A small image classifier, trained from scratch.
Training: soap at rate 0.0018, held-out accuracy 87%.
Data: trained on telescope images of galaxies (Galaxy Zoo DECaLS), 44167 training examples, 42.9 epochs.
Rows from block 4 of a small image classifier, named by matrix and row number. Rows with one number belong to one neuron. Each number is 50 + 10 x the weight over its row's rms, rounded and kept within 0 to 99. All counts start at 0.
After each neuron's rows are labels from the 100 images, of 14976, where the neuron reaches its highest value: "patch colour" is the nearest of a few named colours to the mean colour under the peak. Only what is clearly more common there than usual is listed. The data: telescope images of galaxies (Galaxy Zoo DECaLS).
# fc1: MLP up (model.blocks.4.mlp.fc1.weight, 640x160), inputs 80-159
# fc2: MLP down (model.blocks.4.mlp.fc2.weight, 160x640, transposed), outputs 80-159

fc1.243:52 44 50 41 48 35 37 30 42 44 57 50 46 43 33 38 57 45 62 42 35 58 50 47 53 42 65 59 66 43 34 89 53 57 56 50 52 58 51 45 45 60 51 39 44 51 38 38 54 55 53 49 35 46 47 61 64 32 65 45 29 51 47 53 40 53 58 34 47 48 43 51 48 64 60 52 43 39 49 48
fc2.243:52 63 46 61 43 34 50 35 53 47 49 42 58 59 63 58 51 47 61 59 40 46 51 60 49 63 44 56 54 49 58 46 43 34 33 46 41 43 56 43 45 46 63 46 40 26 63 37 51 49 66 47 69 64 50 53 62 36 49 43 62 58 68 57 47 46 52 40 44 71 49 52 46 62 35 54 52 46 40 49
patch colour: brown

fc1.454:45 51 64 54 51 66 40 49 70 52 50 46 54 56 55 42 46 44 35 49 42 56 31 55 69 44 64 47 45 69 44 55 63 53 53 53 56 58 22 56 62 42 51 45 41 39 45 66 45 57 40 57 73 43 47 57 46 28 58 53 45 45 61 59 58 55 53 55 51 56 62 61 48 55 37 54 36 35 51 44
fc2.454:46 51 55 52 44 44 46 57 39 35 50 70 68 52 62 42 37 54 42 53 54 46 46 55 37 75 49 40 55 37 39 59 28 63 38 57 44 33 75 58 43 57 41 44 48 48 62 39 51 72 53 62 38 48 32 34 64 69 39 48 56 51 41 36 70 56 59 44 45 46 45 42 49 42 68 56 55 58 40 50
patch colour: grey

fc1.421:46 46 70 38 30 51 64 35 46 65 43 41 55 63 51 51 47 61 43 47 60 49 48 51 49 50 61 49 62 55 55 37 61 58 46 52 47 61 54 50 50 37 59 46 51 45 48 31 38 48 59 43 40 58 31 50 44 66 20 54 37 35 51 39 45 57 35 53 60 53 57 43 61 43 55 28 37 49 62 51
fc2.421:54 46 42 42 37 53 39 40 67 41 38 49 54 38 50 57 29 56 42 40 45 47 46 40 53 61 43 58 55 53 45 50 54 45 32 47 53 51 64 57 55 69 63 52 56 39 42 57 49 51 58 64 59 43 42 36 74 52 49 33 27 53 61 42 56 56 47 66 71 69 53 37 43 36 63 47 39 58 60 55
patch colour: grey; brown

fc1.110:30 42 45 30 43 62 52 55 61 64 51 55 44 52 52 55 39 72 36 56 52 42 60 48 65 45 59 51 42 38 57 49 32 41 41 46 65 48 45 54 34 73 34 56 47 47 44 53 48 44 66 40 65 48 53 47 49 52 66 45 42 50 50 60 40 51 49 49 47 61 61 39 48 47 46 39 56 37 52 33
fc2.110:44 43 39 44 39 52 48 16 27 43 42 48 51 47 44 55 44 31 57 66 58 42 59 47 43 54 43 47 56 54 58 40 45 51 44 48 58 56 42 58 50 37 40 44 49 36 45 36 48 61 58 56 35 38 58 70 41 47 40 36 66 46 51 38 42 51 59 44 52 51 36 59 52 44 63 56 47 54 36 23
patch colour: brown

fc1.45:37 58 50 49 33 61 53 40 57 51 51 41 48 45 39 52 50 36 63 37 58 54 42 48 60 64 43 45 50 38 50 61 45 47 40 51 31 48 20 66 50 63 40 55 70 58 52 57 58 41 50 61 56 52 62 54 60 41 45 68 30 55 45 40 64 49 46 45 49 53 45 53 56 61 54 38 51 56 54 39
fc2.45:53 57 62 52 50 33 53 61 34 55 60 39 62 35 37 57 33 55 65 32 58 51 35 57 46 50 43 58 66 63 54 21 62 53 45 45 56 52 62 53 64 45 54 64 64 62 29 56 46 61 44 60 33 55 39 52 41 47 56 53 66 49 51 77 48 55 54 46 58 39 46 47 49 45 60 39 52 72 56 43
patch colour: brown

fc1.205:42 43 53 38 54 48 60 69 48 44 57 62 50 35 43 46 62 56 59 64 61 48 69 49 51 55 45 54 61 41 60 56 58 43 57 56 53 58 40 46 30 66 50 52 48 23 62 57 53 42 43 52 57 42 29 65 60 31 47 47 61 48 50 48 64 60 50 79 48 63 45 52 52 47 44 51 48 56 33 53
fc2.205:36 39 68 55 36 56 48 30 52 48 35 49 25 47 64 58 47 51 43 54 47 55 55 36 60 61 65 55 55 70 41 62 28 51 52 50 42 50 58 43 48 46 40 36 56 64 53 61 47 60 50 62 37 31 56 52 41 55 42 73 50 55 43 43 32 46 44 39 44 45 50 51 49 55 35 57 55 40 54 42
patch colour: brown; grey

fc1.526:57 35 51 39 39 51 50 60 32 54 48 61 59 38 53 52 41 54 45 56 56 47 56 60 50 51 40 54 42 47 44 60 51 35 28 43 48 50 57 38 61 33 45 48 52 54 62 67 64 55 60 50 48 66 57 69 59 57 37 47 49 60 40 47 51 28 35 36 47 34 38 39 70 72 38 37 46 40 48 63
fc2.526:60 52 41 52 55 56 48 58 61 43 33 42 45 57 41 46 59 44 54 39 25 54 46 38 54 53 70 49 47 46 54 40 68 48 56 55 51 50 36 29 48 40 44 52 44 41 19 39 64 57 52 34 63 61 61 56 44 42 75 57 54 49 58 67 62 43 44 50 30 49 48 42 57 47 56 69 53 60 49 51
patch colour: brown

fc1.456:57 70 54 60 49 49 39 34 26 48 31 35 52 40 47 57 58 60 59 42 51 47 38 69 54 46 51 51 35 58 44 65 42 48 39 48 47 40 43 50 57 61 79 53 50 71 50 60 64 47 52 56 55 50 58 63 56 49 57 55 31 51 45 55 40 35 42 42 65 46 61 66 53 57 60 58 54 56 52 44
fc2.456:55 57 61 43 44 44 54 58 53 63 65 41 44 69 45 70 65 46 43 49 28 57 54 51 45 51 38 65 47 37 57 64 55 36 67 49 46 44 39 45 71 44 57 57 55 69 60 46 42 57 39 52 50 66 60 59 56 48 67 52 45 50 54 52 45 47 48 40 40 81 56 29 41 46 61 37 58 62 41 55
patch colour: brown

fc1.149:41 53 60 34 49 52 38 36 37 41 40 54 46 49 65 50 56 63 53 48 46 42 70 60 61 56 49 53 30 36 50 52 41 39 44 58 54 34 46 53 55 52 43 52 54 56 54 66 41 49 79 45 38 46 48 56 43 45 45 46 41 45 45 56 52 60 47 56 59 39 54 57 55 59 45 60 50 61 45 41
fc2.149:40 55 41 38 56 42 40 57 51 52 52 48 47 52 67 55 45 53 37 29 51 35 42 62 72 43 65 41 57 57 42 43 38 31 58 51 69 56 54 53 62 40 54 38 60 58 44 46 47 23 46 65 61 50 41 37 37 50 63 60 46 49 71 35 36 51 38 41 57 48 42 55 36 56 39 54 26 33 62 61
patch colour: brown; grey

fc1.150:62 60 59 75 43 40 39 24 67 55 46 53 57 50 59 51 46 43 49 47 45 66 55 44 49 46 58 58 54 38 58 47 37 70 44 29 72 53 59 62 55 52 49 53 52 66 46 30 30 48 54 51 65 47 51 64 46 51 48 48 48 48 50 51 37 57 42 49 51 43 44 52 39 58 43 33 52 63 44 47
fc2.150:56 43 51 42 52 50 46 52 45 60 51 36 37 48 65 44 72 64 55 54 77 53 45 54 44 52 57 59 47 49 41 53 71 53 58 52 43 43 58 43 75 37 46 46 66 39 59 58 47 48 51 52 33 60 49 39 42 49 66 38 66 64 47 52 50 43 50 50 51 55 53 51 67 57 48 60 52 56 50 26
patch colour: brown; grey

fc1.211:46 75 37 54 55 59 57 37 59 41 70 46 35 49 64 46 50 56 41 49 42 55 53 53 56 52 48 64 41 51 50 44 52 58 56 47 37 52 32 53 60 25 35 28 51 60 62 50 65 53 29 49 46 47 57 51 70 51 50 60 47 62 60 42 71 42 39 51 53 57 58 42 44 53 46 38 54 57 61 48
fc2.211:38 47 51 50 47 68 55 59 50 62 38 60 73 56 32 46 43 54 47 49 41 49 45 50 49 55 54 49 53 44 41 56 43 62 54 45 38 55 57 43 49 53 64 64 54 42 43 56 38 39 41 51 39 57 44 17 48 63 47 54 61 53 56 59 47 60 56 46 74 44 54 61 45 56 59 60 59 44 55 47
patch colour: grey

fc1.612:59 48 36 61 73 69 60 46 46 61 51 35 52 49 53 43 56 44 48 69 47 44 51 36 50 53 43 63 51 55 52 51 49 46 59 51 39 37 60 35 55 51 46 41 40 40 43 65 53 51 34 54 44 51 59 53 52 45 54 52 49 58 51 55 39 34 42 40 43 76 52 63 45 51 50 21 33 56 42 49
fc2.612:49 52 45 59 50 48 56 66 52 74 45 72 56 64 63 47 39 52 52 49 38 71 43 57 50 49 54 41 34 52 47 48 47 41 43 58 80 49 54 61 56 25 42 44 52 51 49 34 53 50 51 46 52 45 51 58 51 50 60 47 49 57 47 48 53 42 55 51 72 40 63 41 53 50 32 43 61 36 45 44
patch colour: brown; grey

fc1.326:47 52 50 53 49 46 37 45 43 49 36 59 54 51 64 47 37 56 46 52 48 40 72 46 65 43 56 59 43 59 39 67 46 60 53 52 48 64 52 55 42 53 53 46 39 64 59 36 39 44 48 56 49 40 44 56 47 24 53 55 34 52 39 49 48 52 42 37 59 40 39 47 50 49 50 51 63 52 46 39
fc2.326:39 44 46 53 40 43 51 51 42 47 47 53 60 60 36 57 58 45 53 47 31 52 47 44 52 46 61 50 51 38 61 58 74 48 58 58 43 37 50 65 51 47 48 47 48 36 71 48 65 51 68 48 64 53 51 55 56 59 72 52 44 54 52 54 55 59 48 50 44 50 48 61 58 48 26 62 52 46 53 40
patch colour: grey

fc1.299:37 62 43 51 39 59 45 61 43 53 62 62 43 47 52 47 27 31 44 50 59 62 44 48 38 46 56 45 63 56 58 36 33 43 62 44 53 64 55 52 66 47 48 34 47 63 36 36 64 58 32 61 48 45 55 47 49 58 35 44 53 40 41 41 46 49 59 33 45 56 31 55 67 52 48 42 52 41 49 51
fc2.299:58 48 25 55 47 45 46 49 59 43 59 59 30 40 65 51 58 56 36 45 45 51 48 49 42 53 53 34 23 56 33 55 49 40 54 41 45 33 39 41 53 45 56 58 41 40 57 39 55 45 54 43 71 49 39 49 56 32 62 37 49 40 64 46 40 42 42 49 46 57 57 54 50 54 54 47 52 55 47 57
patch colour: grey

fc1.223:32 36 56 61 49 36 38 50 53 54 38 73 63 47 50 57 68 57 52 58 60 61 38 58 46 53 51 45 61 44 45 28 69 55 60 67 61 66 37 50 76 43 39 64 59 42 37 57 48 60 68 53 59 47 49 57 56 48 36 56 44 40 50 51 36 61 57 46 41 60 48 55 61 58 57 29 62 31 54 49
fc2.223:60 67 54 48 60 45 54 49 37 61 54 54 62 57 47 43 28 42 37 54 49 51 55 48 58 50 50 67 50 54 42 38 26 66 56 43 61 31 60 60 58 38 41 50 59 57 61 60 49 60 58 62 31 41 46 46 51 45 43 30 67 75 56 49 52 44 39 53 64 46 36 57 57 53 54 52 49 53 46 52
patch colour: grey

fc1.25:42 62 39 59 67 55 53 68 33 37 59 48 43 33 38 61 44 37 50 54 61 44 53 49 67 38 59 47 50 46 45 65 53 60 42 43 47 46 68 52 46 34 45 62 50 43 43 61 72 51 32 44 60 44 42 34 34 57 53 44 39 42 67 47 65 60 62 56 37 54 54 64 68 69 53 41 55 37 61 55
fc2.25:48 35 49 31 44 49 42 50 64 58 51 47 56 47 48 67 41 47 55 36 48 62 47 43 50 53 34 50 56 52 37 39 43 36 51 42 36 58 47 57 36 52 57 34 48 73 58 43 44 50 63 45 59 69 51 61 47 47 46 44 55 41 43 54 69 41 45 28 58 63 50 48 44 55 31 36 54 55 55 25
patch colour: grey

fc1.359:49 44 55 30 38 43 62 45 53 45 24 50 56 58 50 54 41 40 28 56 41 40 53 55 54 65 45 53 41 59 45 58 53 40 48 42 52 54 25 39 40 52 54 48 56 55 59 58 58 68 31 48 57 66 46 32 46 42 51 46 36 28 50 44 57 54 45 23 71 67 57 38 50 50 44 60 53 44 55 49
fc2.359:32 60 55 62 50 57 60 48 59 30 49 44 55 35 39 39 53 69 44 51 34 55 55 45 45 64 40 58 57 44 35 56 54 42 44 36 63 47 73 43 47 53 70 47 45 50 46 59 47 35 54 64 49 42 62 42 62 52 50 51 39 49 49 59 50 51 51 57 47 43 34 51 54 46 54 26 37 45 56 53
patch colour: grey

fc1.166:37 43 38 54 43 55 47 56 54 53 59 33 54 48 38 39 41 61 66 63 27 58 55 43 35 54 44 30 63 44 55 40 63 42 51 58 59 40 33 58 64 34 58 80 58 66 48 65 53 62 53 53 49 58 50 66 52 58 51 49 45 42 48 62 46 42 43 41 40 64 58 45 49 52 46 55 63 61 49 70
fc2.166:30 40 75 56 54 50 59 63 38 54 43 38 55 46 45 41 52 36 44 42 32 50 36 58 62 48 45 60 35 63 36 47 48 70 64 41 40 66 75 59 64 39 32 44 45 42 52 30 54 50 58 63 62 46 40 48 54 45 44 55 54 54 56 41 56 44 43 56 50 38 59 48 44 40 45 46 56 42 49 56
patch colour: brown