{"model": "image classifier", "dataset": "telescope images of galaxies (Galaxy Zoo DECaLS)", "train_examples": 44167, "image_size": 48, "crop_scale_min": 0.5, "horizontal_flip": true, "color_jitter": 0.1, "targets": ["roundness"], "num_classes": 3, "arch": "vit", "norm": "rmsnorm", "norm_position": "pre", "activation": "star_relu", "mlp_ratio": 4, "head_dim": 64, "fused_qkv": false, "bias": "none", "qk_norm": false, "parallel_block": false, "inner_norm": false, "patch_size": [6, 6], "layers": 12, "width": 160, "positions": "sincos", "pooling": "mean", "loss": "cross_entropy", "head_dropout": 0.1, "init": "torch_default", "residual_init": "zero_last", "optimizer": "soap", "beta2": 0.99, "lr": 0.0018, "beta1": 0.95, "shampoo_beta": 0.95, "eps": 1e-08, "precondition_frequency": 32, "max_precond_dim": 1536, "one_sided": false, "adamw_lr_other_params": 0.0028, "steps": 14800, "batch_size": 128, "epochs": 42.9, "lr_schedule": "step", "warmup_steps": 740, "weight_decay": 0.2, "adamw_weight_decay_other_params": 0}
Rows from block 2 of a small image classifier, named by matrix and row number. Rows with one number belong to one neuron. Each number is 128 + 24 x the weight over its row's rms, rounded and kept within 0 to 255. All counts start at 0. Numbers have three digits each.
After each neuron's rows are labels from the 100 images, of 14976, where the neuron reaches its highest value: "top examples" is what is common among them. Only what is clearly more common there than usual is listed. The data: telescope images of galaxies (Galaxy Zoo DECaLS).
# fc1: MLP up (model.blocks.2.mlp.fc1.weight, 640x160), inputs 0-79
# fc2: MLP down (model.blocks.2.mlp.fc2.weight, 160x640, transposed), outputs 0-79

fc1.549:162163086191108151128094135128092119138136119126114129128119156141152116123114116119117128141128143128166162133118165160105160131154158132126138164112118146138147108110142115090114149164106202107118142125144139153126154157112089130142111162
fc2.549:176162141099159132146143125116117143133113099128114151139124125152141132125143116121139116135161122134143122096161091106175113126140098153132115088138176136118121144092100123129141119137183131146121163147153090102159085072144178123106128111
top examples: roundness: round

fc1.318:145114105082114114121104141104106115137085153125151133176123106109106131122115114130138127169133142105137125120123137151102103139136125155158119140149134152162164108113139113132120115133155122090089147114119109094127150115095144111107088158
fc2.318:144156113145111122148160072155162095101125118113104170161122121133149150151135114139156069142158141131117167126095098136114134149098096112121140120133176140107108128130131125131114174129103141138073140179128131175121126140125134126112158116
top examples: edge-on disk: yes; roundness: cigar-shaped

fc1.152:093118159129126100111080118099200112107139146153176119149169131135128164135120143122089134126132134091120150096132113105102148147106124154116124137120096088105085125092133091103095124144167146123103135140103121132167132123106143116143112170
fc2.152:120139112125128146117171111148132160113116122128135172124150128107109147132166105147167119117115177126127136089175112141144131127144112136162121097139134115164102167112105144115136137155094149161120135155140134117119121122135080107084129103
top examples: roundness: round

fc1.430:151121156107146122108150102163196128102134143133130135117102112119134107167123143118129182118119127119160100136146087170158154114114114126112171116071144136143119109102114182156138133121083121122147152136124127147147059089155144106121113118
fc2.430:118118149134145111143112117151124094108148145096123099111120146135101104128150118134091071133117081139104126129151152087113126155092121109138120129116160121119115141150110125155130127148114167092161111138158152153078150133167165142158099124
top examples: spiral arms: yes

fc1.420:187132147143140132095134112152141112139144136122128074123124123132144119169144147102107160107081045121083175153103127119146130071140141147125132118137126092125085081128093128150099107109134150142120096167144167152130155120161165159107101115
fc2.420:139166109118158163131154156106134073145091137136092114113147115124125111112119124095141096097150157138101132136130155117144107115143142084147078142095109121109164166118133123087120104116086076106143122142120143084137136098114135134162109151
top examples: roundness: round

fc1.168:157103105148095112146121132169115141084137122121150126130109092131155172146133108175101095182143175093169147121165165111128072116128114121172112128129125124150141147116101111142126118137139134141118131110108092147121114155115124168132094150
fc2.168:097188168079155146129120123105146104170110172150111121135188126116128112106115092090129143143116105139072130129131110143133125159122122133137174136140164165077164103146183103133112160123153138102133124137150170099127127110132163112104102166
top examples: roundness: cigar-shaped

fc1.99:135168145159106122129081175113124130085161155126145125152108142181120141155129142153144133108123114148101147126129125167197114111189121119138125107122116153138112101139133100100143107119138119101089111143148138099112122129114115140136146135
fc2.99:088134111097112101100131112120150159131104124166115164087117105133120120144184121142132113136131125088111111093160111051113159165127151172094081116124118099151134169125113113147119128118095088175136099093093115110084113126091099136110157135
top examples: spiral arms: yes

fc1.417:126112138117087102118096156179131130119126092129158086135107122099113137078171126092125128172125133142085119092123079133156153126096157117120122127099112110114117118174090136108105110123119083119124125086123169150120125048128137122132154152
fc2.417:116140176153083108122139117147136177100102135127116117117144089114117116127082128128124090170144117103137128115088133175145130133110118194138136094076138125127116147160137106139116095096109107110143141110089099102098162170146157165153122112
top examples: roundness: round

fc1.41:147118158127102117148162142127117067134133102131144135118109109111127135114161098146115102096103112162129098155110127103183128115109108114116171170105188129147150139133141135123154137148105131111131118164120128136155110106086147096084110122
fc2.41:162096148133107139149097132115165082092134159133127114105145134168132151118168159128157165125142131092123141143147089134150126120147121165133093126138135093152110108153094101078115115111180106157113124130127120140136155172117105110111100150
top examples: roundness: cigar-shaped

fc1.174:135148150114130119145104076124129122109167073152162142177153130107173134116123118137141131103150124105100184157130098092113115128145148137147098091098108124111131104157110143144112124065086061097178126135138081083129124106126112181114132150
fc2.174:158145107115142126167172136119093106125124160106112091114082145154135137099131125107131065150110102175128116103144114101188136140160144098152176128166158124133137177149056141106105103131124171094077124106126140156142073098136128093116108153
top examples: roundness: round

fc1.452:162109140170126100117119104122076128125154091124140137123103171143121142100147160128112157130130174172124101152119145114115118133160140122155108181165111145119072131130117169142129119151122135130096149127196093134102143120140099149143148100
fc2.452:113148144148178136142129162179110136120066106148148124089099111121148069147160103148141121133155114097125133145153081124121113122102094155123126163098122122142169092111129109152126149093136134133182167132101079153170181138139113106116147163
top examples: edge-on disk: yes

fc1.408:055150120090133144147121142130099099132082134104164117133149162132133106147153170106104122116127161170108108130133155114118134102184147119133158106121131120085107125167084105133110113133110128087119134100139137124119115142148124090084134119
fc2.408:115163163092107098071149160160124114133117102151109147163130081121092145123158133109118108140104138100172138134146131118139124177163140144144142131098154128137059150115121076128144073135124118143086128116136132151127166109116155143111121091
top examples: spiral arms: yes

fc1.52:109150142143084095122167094153146150081120083147128135106097147119105149166124136126155125096106138100111153143106135141150110111116112153123066106144143127101106123120178127094134156173118166104128117145129164098113086110135128145136127129
fc2.52:181144138116142153097103110148087118124104173176125136144124125153135139150138156069149135182167152111114122105124143149171120149101150123147142079090144159166139131136142091165100127137069112150165144149137088151112133125130122153109172163
top examples: roundness: round

fc1.418:133172145131146111142120111145121118100122113108094121105127127110116121114115081125146120151136163154128114161130102131137083122151106120170149097101083117150082103132119079173124140145123077154116135149145113149147158132093117137122117134
fc2.418:102151099091124166101103177143144155120160163123127140122126141154154132180152141126133130124129131121146138113135090103125149086114170155112115152108130140133159140144109115123136102130120148150146098151147141141152133090172166134141097104
top examples: edge-on disk: no; spiral arms: yes

fc1.75:112163078128141144123127133118110083134135144131165140145115097123059113144137108108125159127148190126095080118151127117145125115150150088142087119108130119138114146139089116118100130154145119164130129123127140180181126089153110105131079074
fc2.75:118121154128114129125141127140119151118157136094131089142129100195179108131137128141101097163110114178118137171135138159153163137134065124164133148120120106135149132148157144153161132146136118145141112105087084181138112146125122118135117166
top examples: roundness: cigar-shaped

fc1.127:136136128102149134120173144132158064110131152122115111172080097142160179119137120104138119134121106140102136116094101140135119101112109115108085106116089111148150135104151126100147119111135143112115163153072175165120191106147136139124097125
fc2.127:128146159108154151101092124074107152117136114136140142127144047119103123105128163135151114153107141169098166118124148147162095144148140112127146116150157160101151105153101138122102128161070130089125167120132097105105134137146108117111109112
top examples: roundness: cigar-shaped

fc1.447:140151142148165128082100126109123120101110129102151154136116153150103174140129110132076104135113118112138139116110152109149101124119170105147059104116119138108162086138110176077116090119112142129141141102134141129100097075103123162112108107
fc2.447:130102159110124111161080145130100128139129155145101137126130147091131103135114155100075153101129184151122138105166157134120100135157125102136166127146154112089115142169130107128126101104144104111093162152109120097103144113103108129155114123
top examples: shape: featured or disk; edge-on disk: no; spiral arms: yes

fc1.435:118130091076095097141132116102145148106103161129120134112145113199189157093137124110154111112155154154155152132084150131169148124127173171186086123119133123134157102086123145128108165119077106170156106109104123130132125110141090118122110136
fc2.435:143121118150126128087105123080112135143096136076147126122126105118147146127132137174120128122146081097179129124143119170143145201128087102143144109124147183140138164132128126095166149127128120115155077120141149173143176132106121138102127104
top examples: spiral arms: yes

fc1.198:127133095144120144115127130129154159145146119147110157118153071119113155156138130124098092135123111128076139114122102182112130124107113138131084123137098106157169124117128129154121156164145104108111122143131173120111146113142089100142162113
fc2.198:067158111139127049151130112113097130137150134110148155150117165144150154125057155135133149127159110140143140122156160122135076116121111139157130131115110109094136149122141106120137123109123118136160137079164104141156128142115171139105117157
top examples: roundness: cigar-shaped

fc1.436:138156086151145108155168131134119155096154136122121166143140110124160108082138138123128123141134155163165132092147100149083151160101092122083125138102158138127130166157120128114115069145118144160149133121154080106157165120144100152131098115
fc2.436:139126157125131133092121109120142112117083142098129105127184120122113153122127122152128104104101088122117135133130147134149113126131172137118136126125040105111178094127113131148121166117165131068094080110115172142129104129128141107123127123
top examples: edge-on disk: no; spiral arms: yes

fc1.7:100116143092146069104080118127116144127151166090129128159171133058125104112101109141133120132105136138149088110096106109116154069112152082141102117114107087121104127140143129065128154156118150111122163090113145160121124098107142136082133122
fc2.7:108146140136150176091136160117119125148144134110165127103133098112125134146124095154138138097128137109141103163117090117087108153113115154105115131127182175103144111143131126144115121143106112097156161123101113063124148122169124142117135090
top examples: spiral arms: yes

fc1.63:146158101091158123144106166113143116077118100097127160121117138184109190149138141158085108126129143126137131158125109110157090091120152133123173101139126105075130098104132141135144112132074094135109090107131120079111133128102138147121158087
fc2.63:092137148117122118158122123161127131096147093072110134146131125086135098128158108154130140145127117090121128091151097158102139121139125150116140143094148163080143161149109117158117123116091117087115132149110133099138106150131116139148109100
top examples: shape: featured or disk; edge-on disk: yes

fc1.57:118152165147141126134151122138163101185139141116115149116117076103131138116105114101095159133139101122082172156136148138102126128138113172096141138132139163108108133143141158115142111127142113136123120124137093102114159173131052129141148107
fc2.57:125115106148087147144163113101113172140106130142125117114094148181133129118121130143208115126108105104171125147120099118104115147114162108088082115153130122144141141132163126167103124148124118160167146089162134116158104118149144147095119145
top examples: roundness: round

fc1.132:092132115091123090126104122135124131136169161124106083097153109131056153132170122129122171133165121098101176101120133121116122142088124148105108103126125089136174138118183172135143123162141121104167127079120107092148159095125112096121092125
fc2.132:146117092136112123146144125143128111164145108129145122159152110128170091094143137158153147136152170132155100180127092146109121071075150180150073139125090117147136110075123120141158124104168119114165154113135121087146138114128116128138117129
top examples: spiral arms: yes

fc1.133:134135127112123122159134161122156124123136136110129106120117171159108145102138171124141141149087171154120105150136098112142135097094153113147086145124083127116121132078107098133100123152128142142115138126134102087157107130082112112101131140
fc2.133:116157127070107130160183144140114098125139122102123095130091133108144142164145144119125108180139102115154135086115131153098109080111138133132110153115142130105124135157170139127093165113155182123157157121081114148111102070156119142153113112
top examples: roundness: cigar-shaped

fc1.68:115119108118095160149128147099166155135118130125143162107154136139115128122081118109123120147106116125119130126154169161133182139092094068133132141047128116155099133117127162081137141099102136101106087118159154089090118082108094099136129110
fc2.68:174128090091131145100153124126114123141187108157181095144142118180155190108113123158098119125156117164114153105157115141121170066092132121136132134103107127114128099126131105090102146118138078159139101110109125174163114140136113125172118129
top examples: edge-on disk: no

fc1.271:145097129115131084144125167102096120089162168115128147115108128131113187120132146076131114133103123108137129114110121119148108104117143116078068136097112113152085111129119108151119142169137110131114165116109127149178125115106115062126115108
fc2.271:133119136166101088134120150097160103147102133093133143144114115154135153124159133108153154114079156103076142106156114141156117160152124106163138148074105179093122125143153131140111099116145099156154095121162146102095109123119107153127118148
top examples: spiral arms: yes

fc1.219:150122191076156103129144167107125123112160084151164140135158126163154068116151119142172155112132130097101133116119123144134155124095108162122122161101155139130144106143125149113124130138100118158109117151128143170124133082156116149107131131
fc2.219:138152191145161175119163113141111110125090145168117103126151158126178126095144138132136134159137086123103164164141148172108136120163152114098136083087105116127161132094120109134140141118102105103121123121124165119091146159138102152149081120
top examples: edge-on disk: no; spiral arms: yes

fc1.25:095125117160129142141133146218091183120106149108159149096131128173111167153146087143117145130121106133119110123104130120174143122121135095109109132118084095128097123136137156101135151126119105148106144137146105102157129093169113143091145085
fc2.25:115119118089113127089117142136116095135160123167128138138075098115106109112125131132146160142117135186079140135134131133149147131134161129118145159145105183147151141138138146139124108131149126142085134109129124132158121100152108150082127122
top examples: edge-on disk: no; spiral arms: yes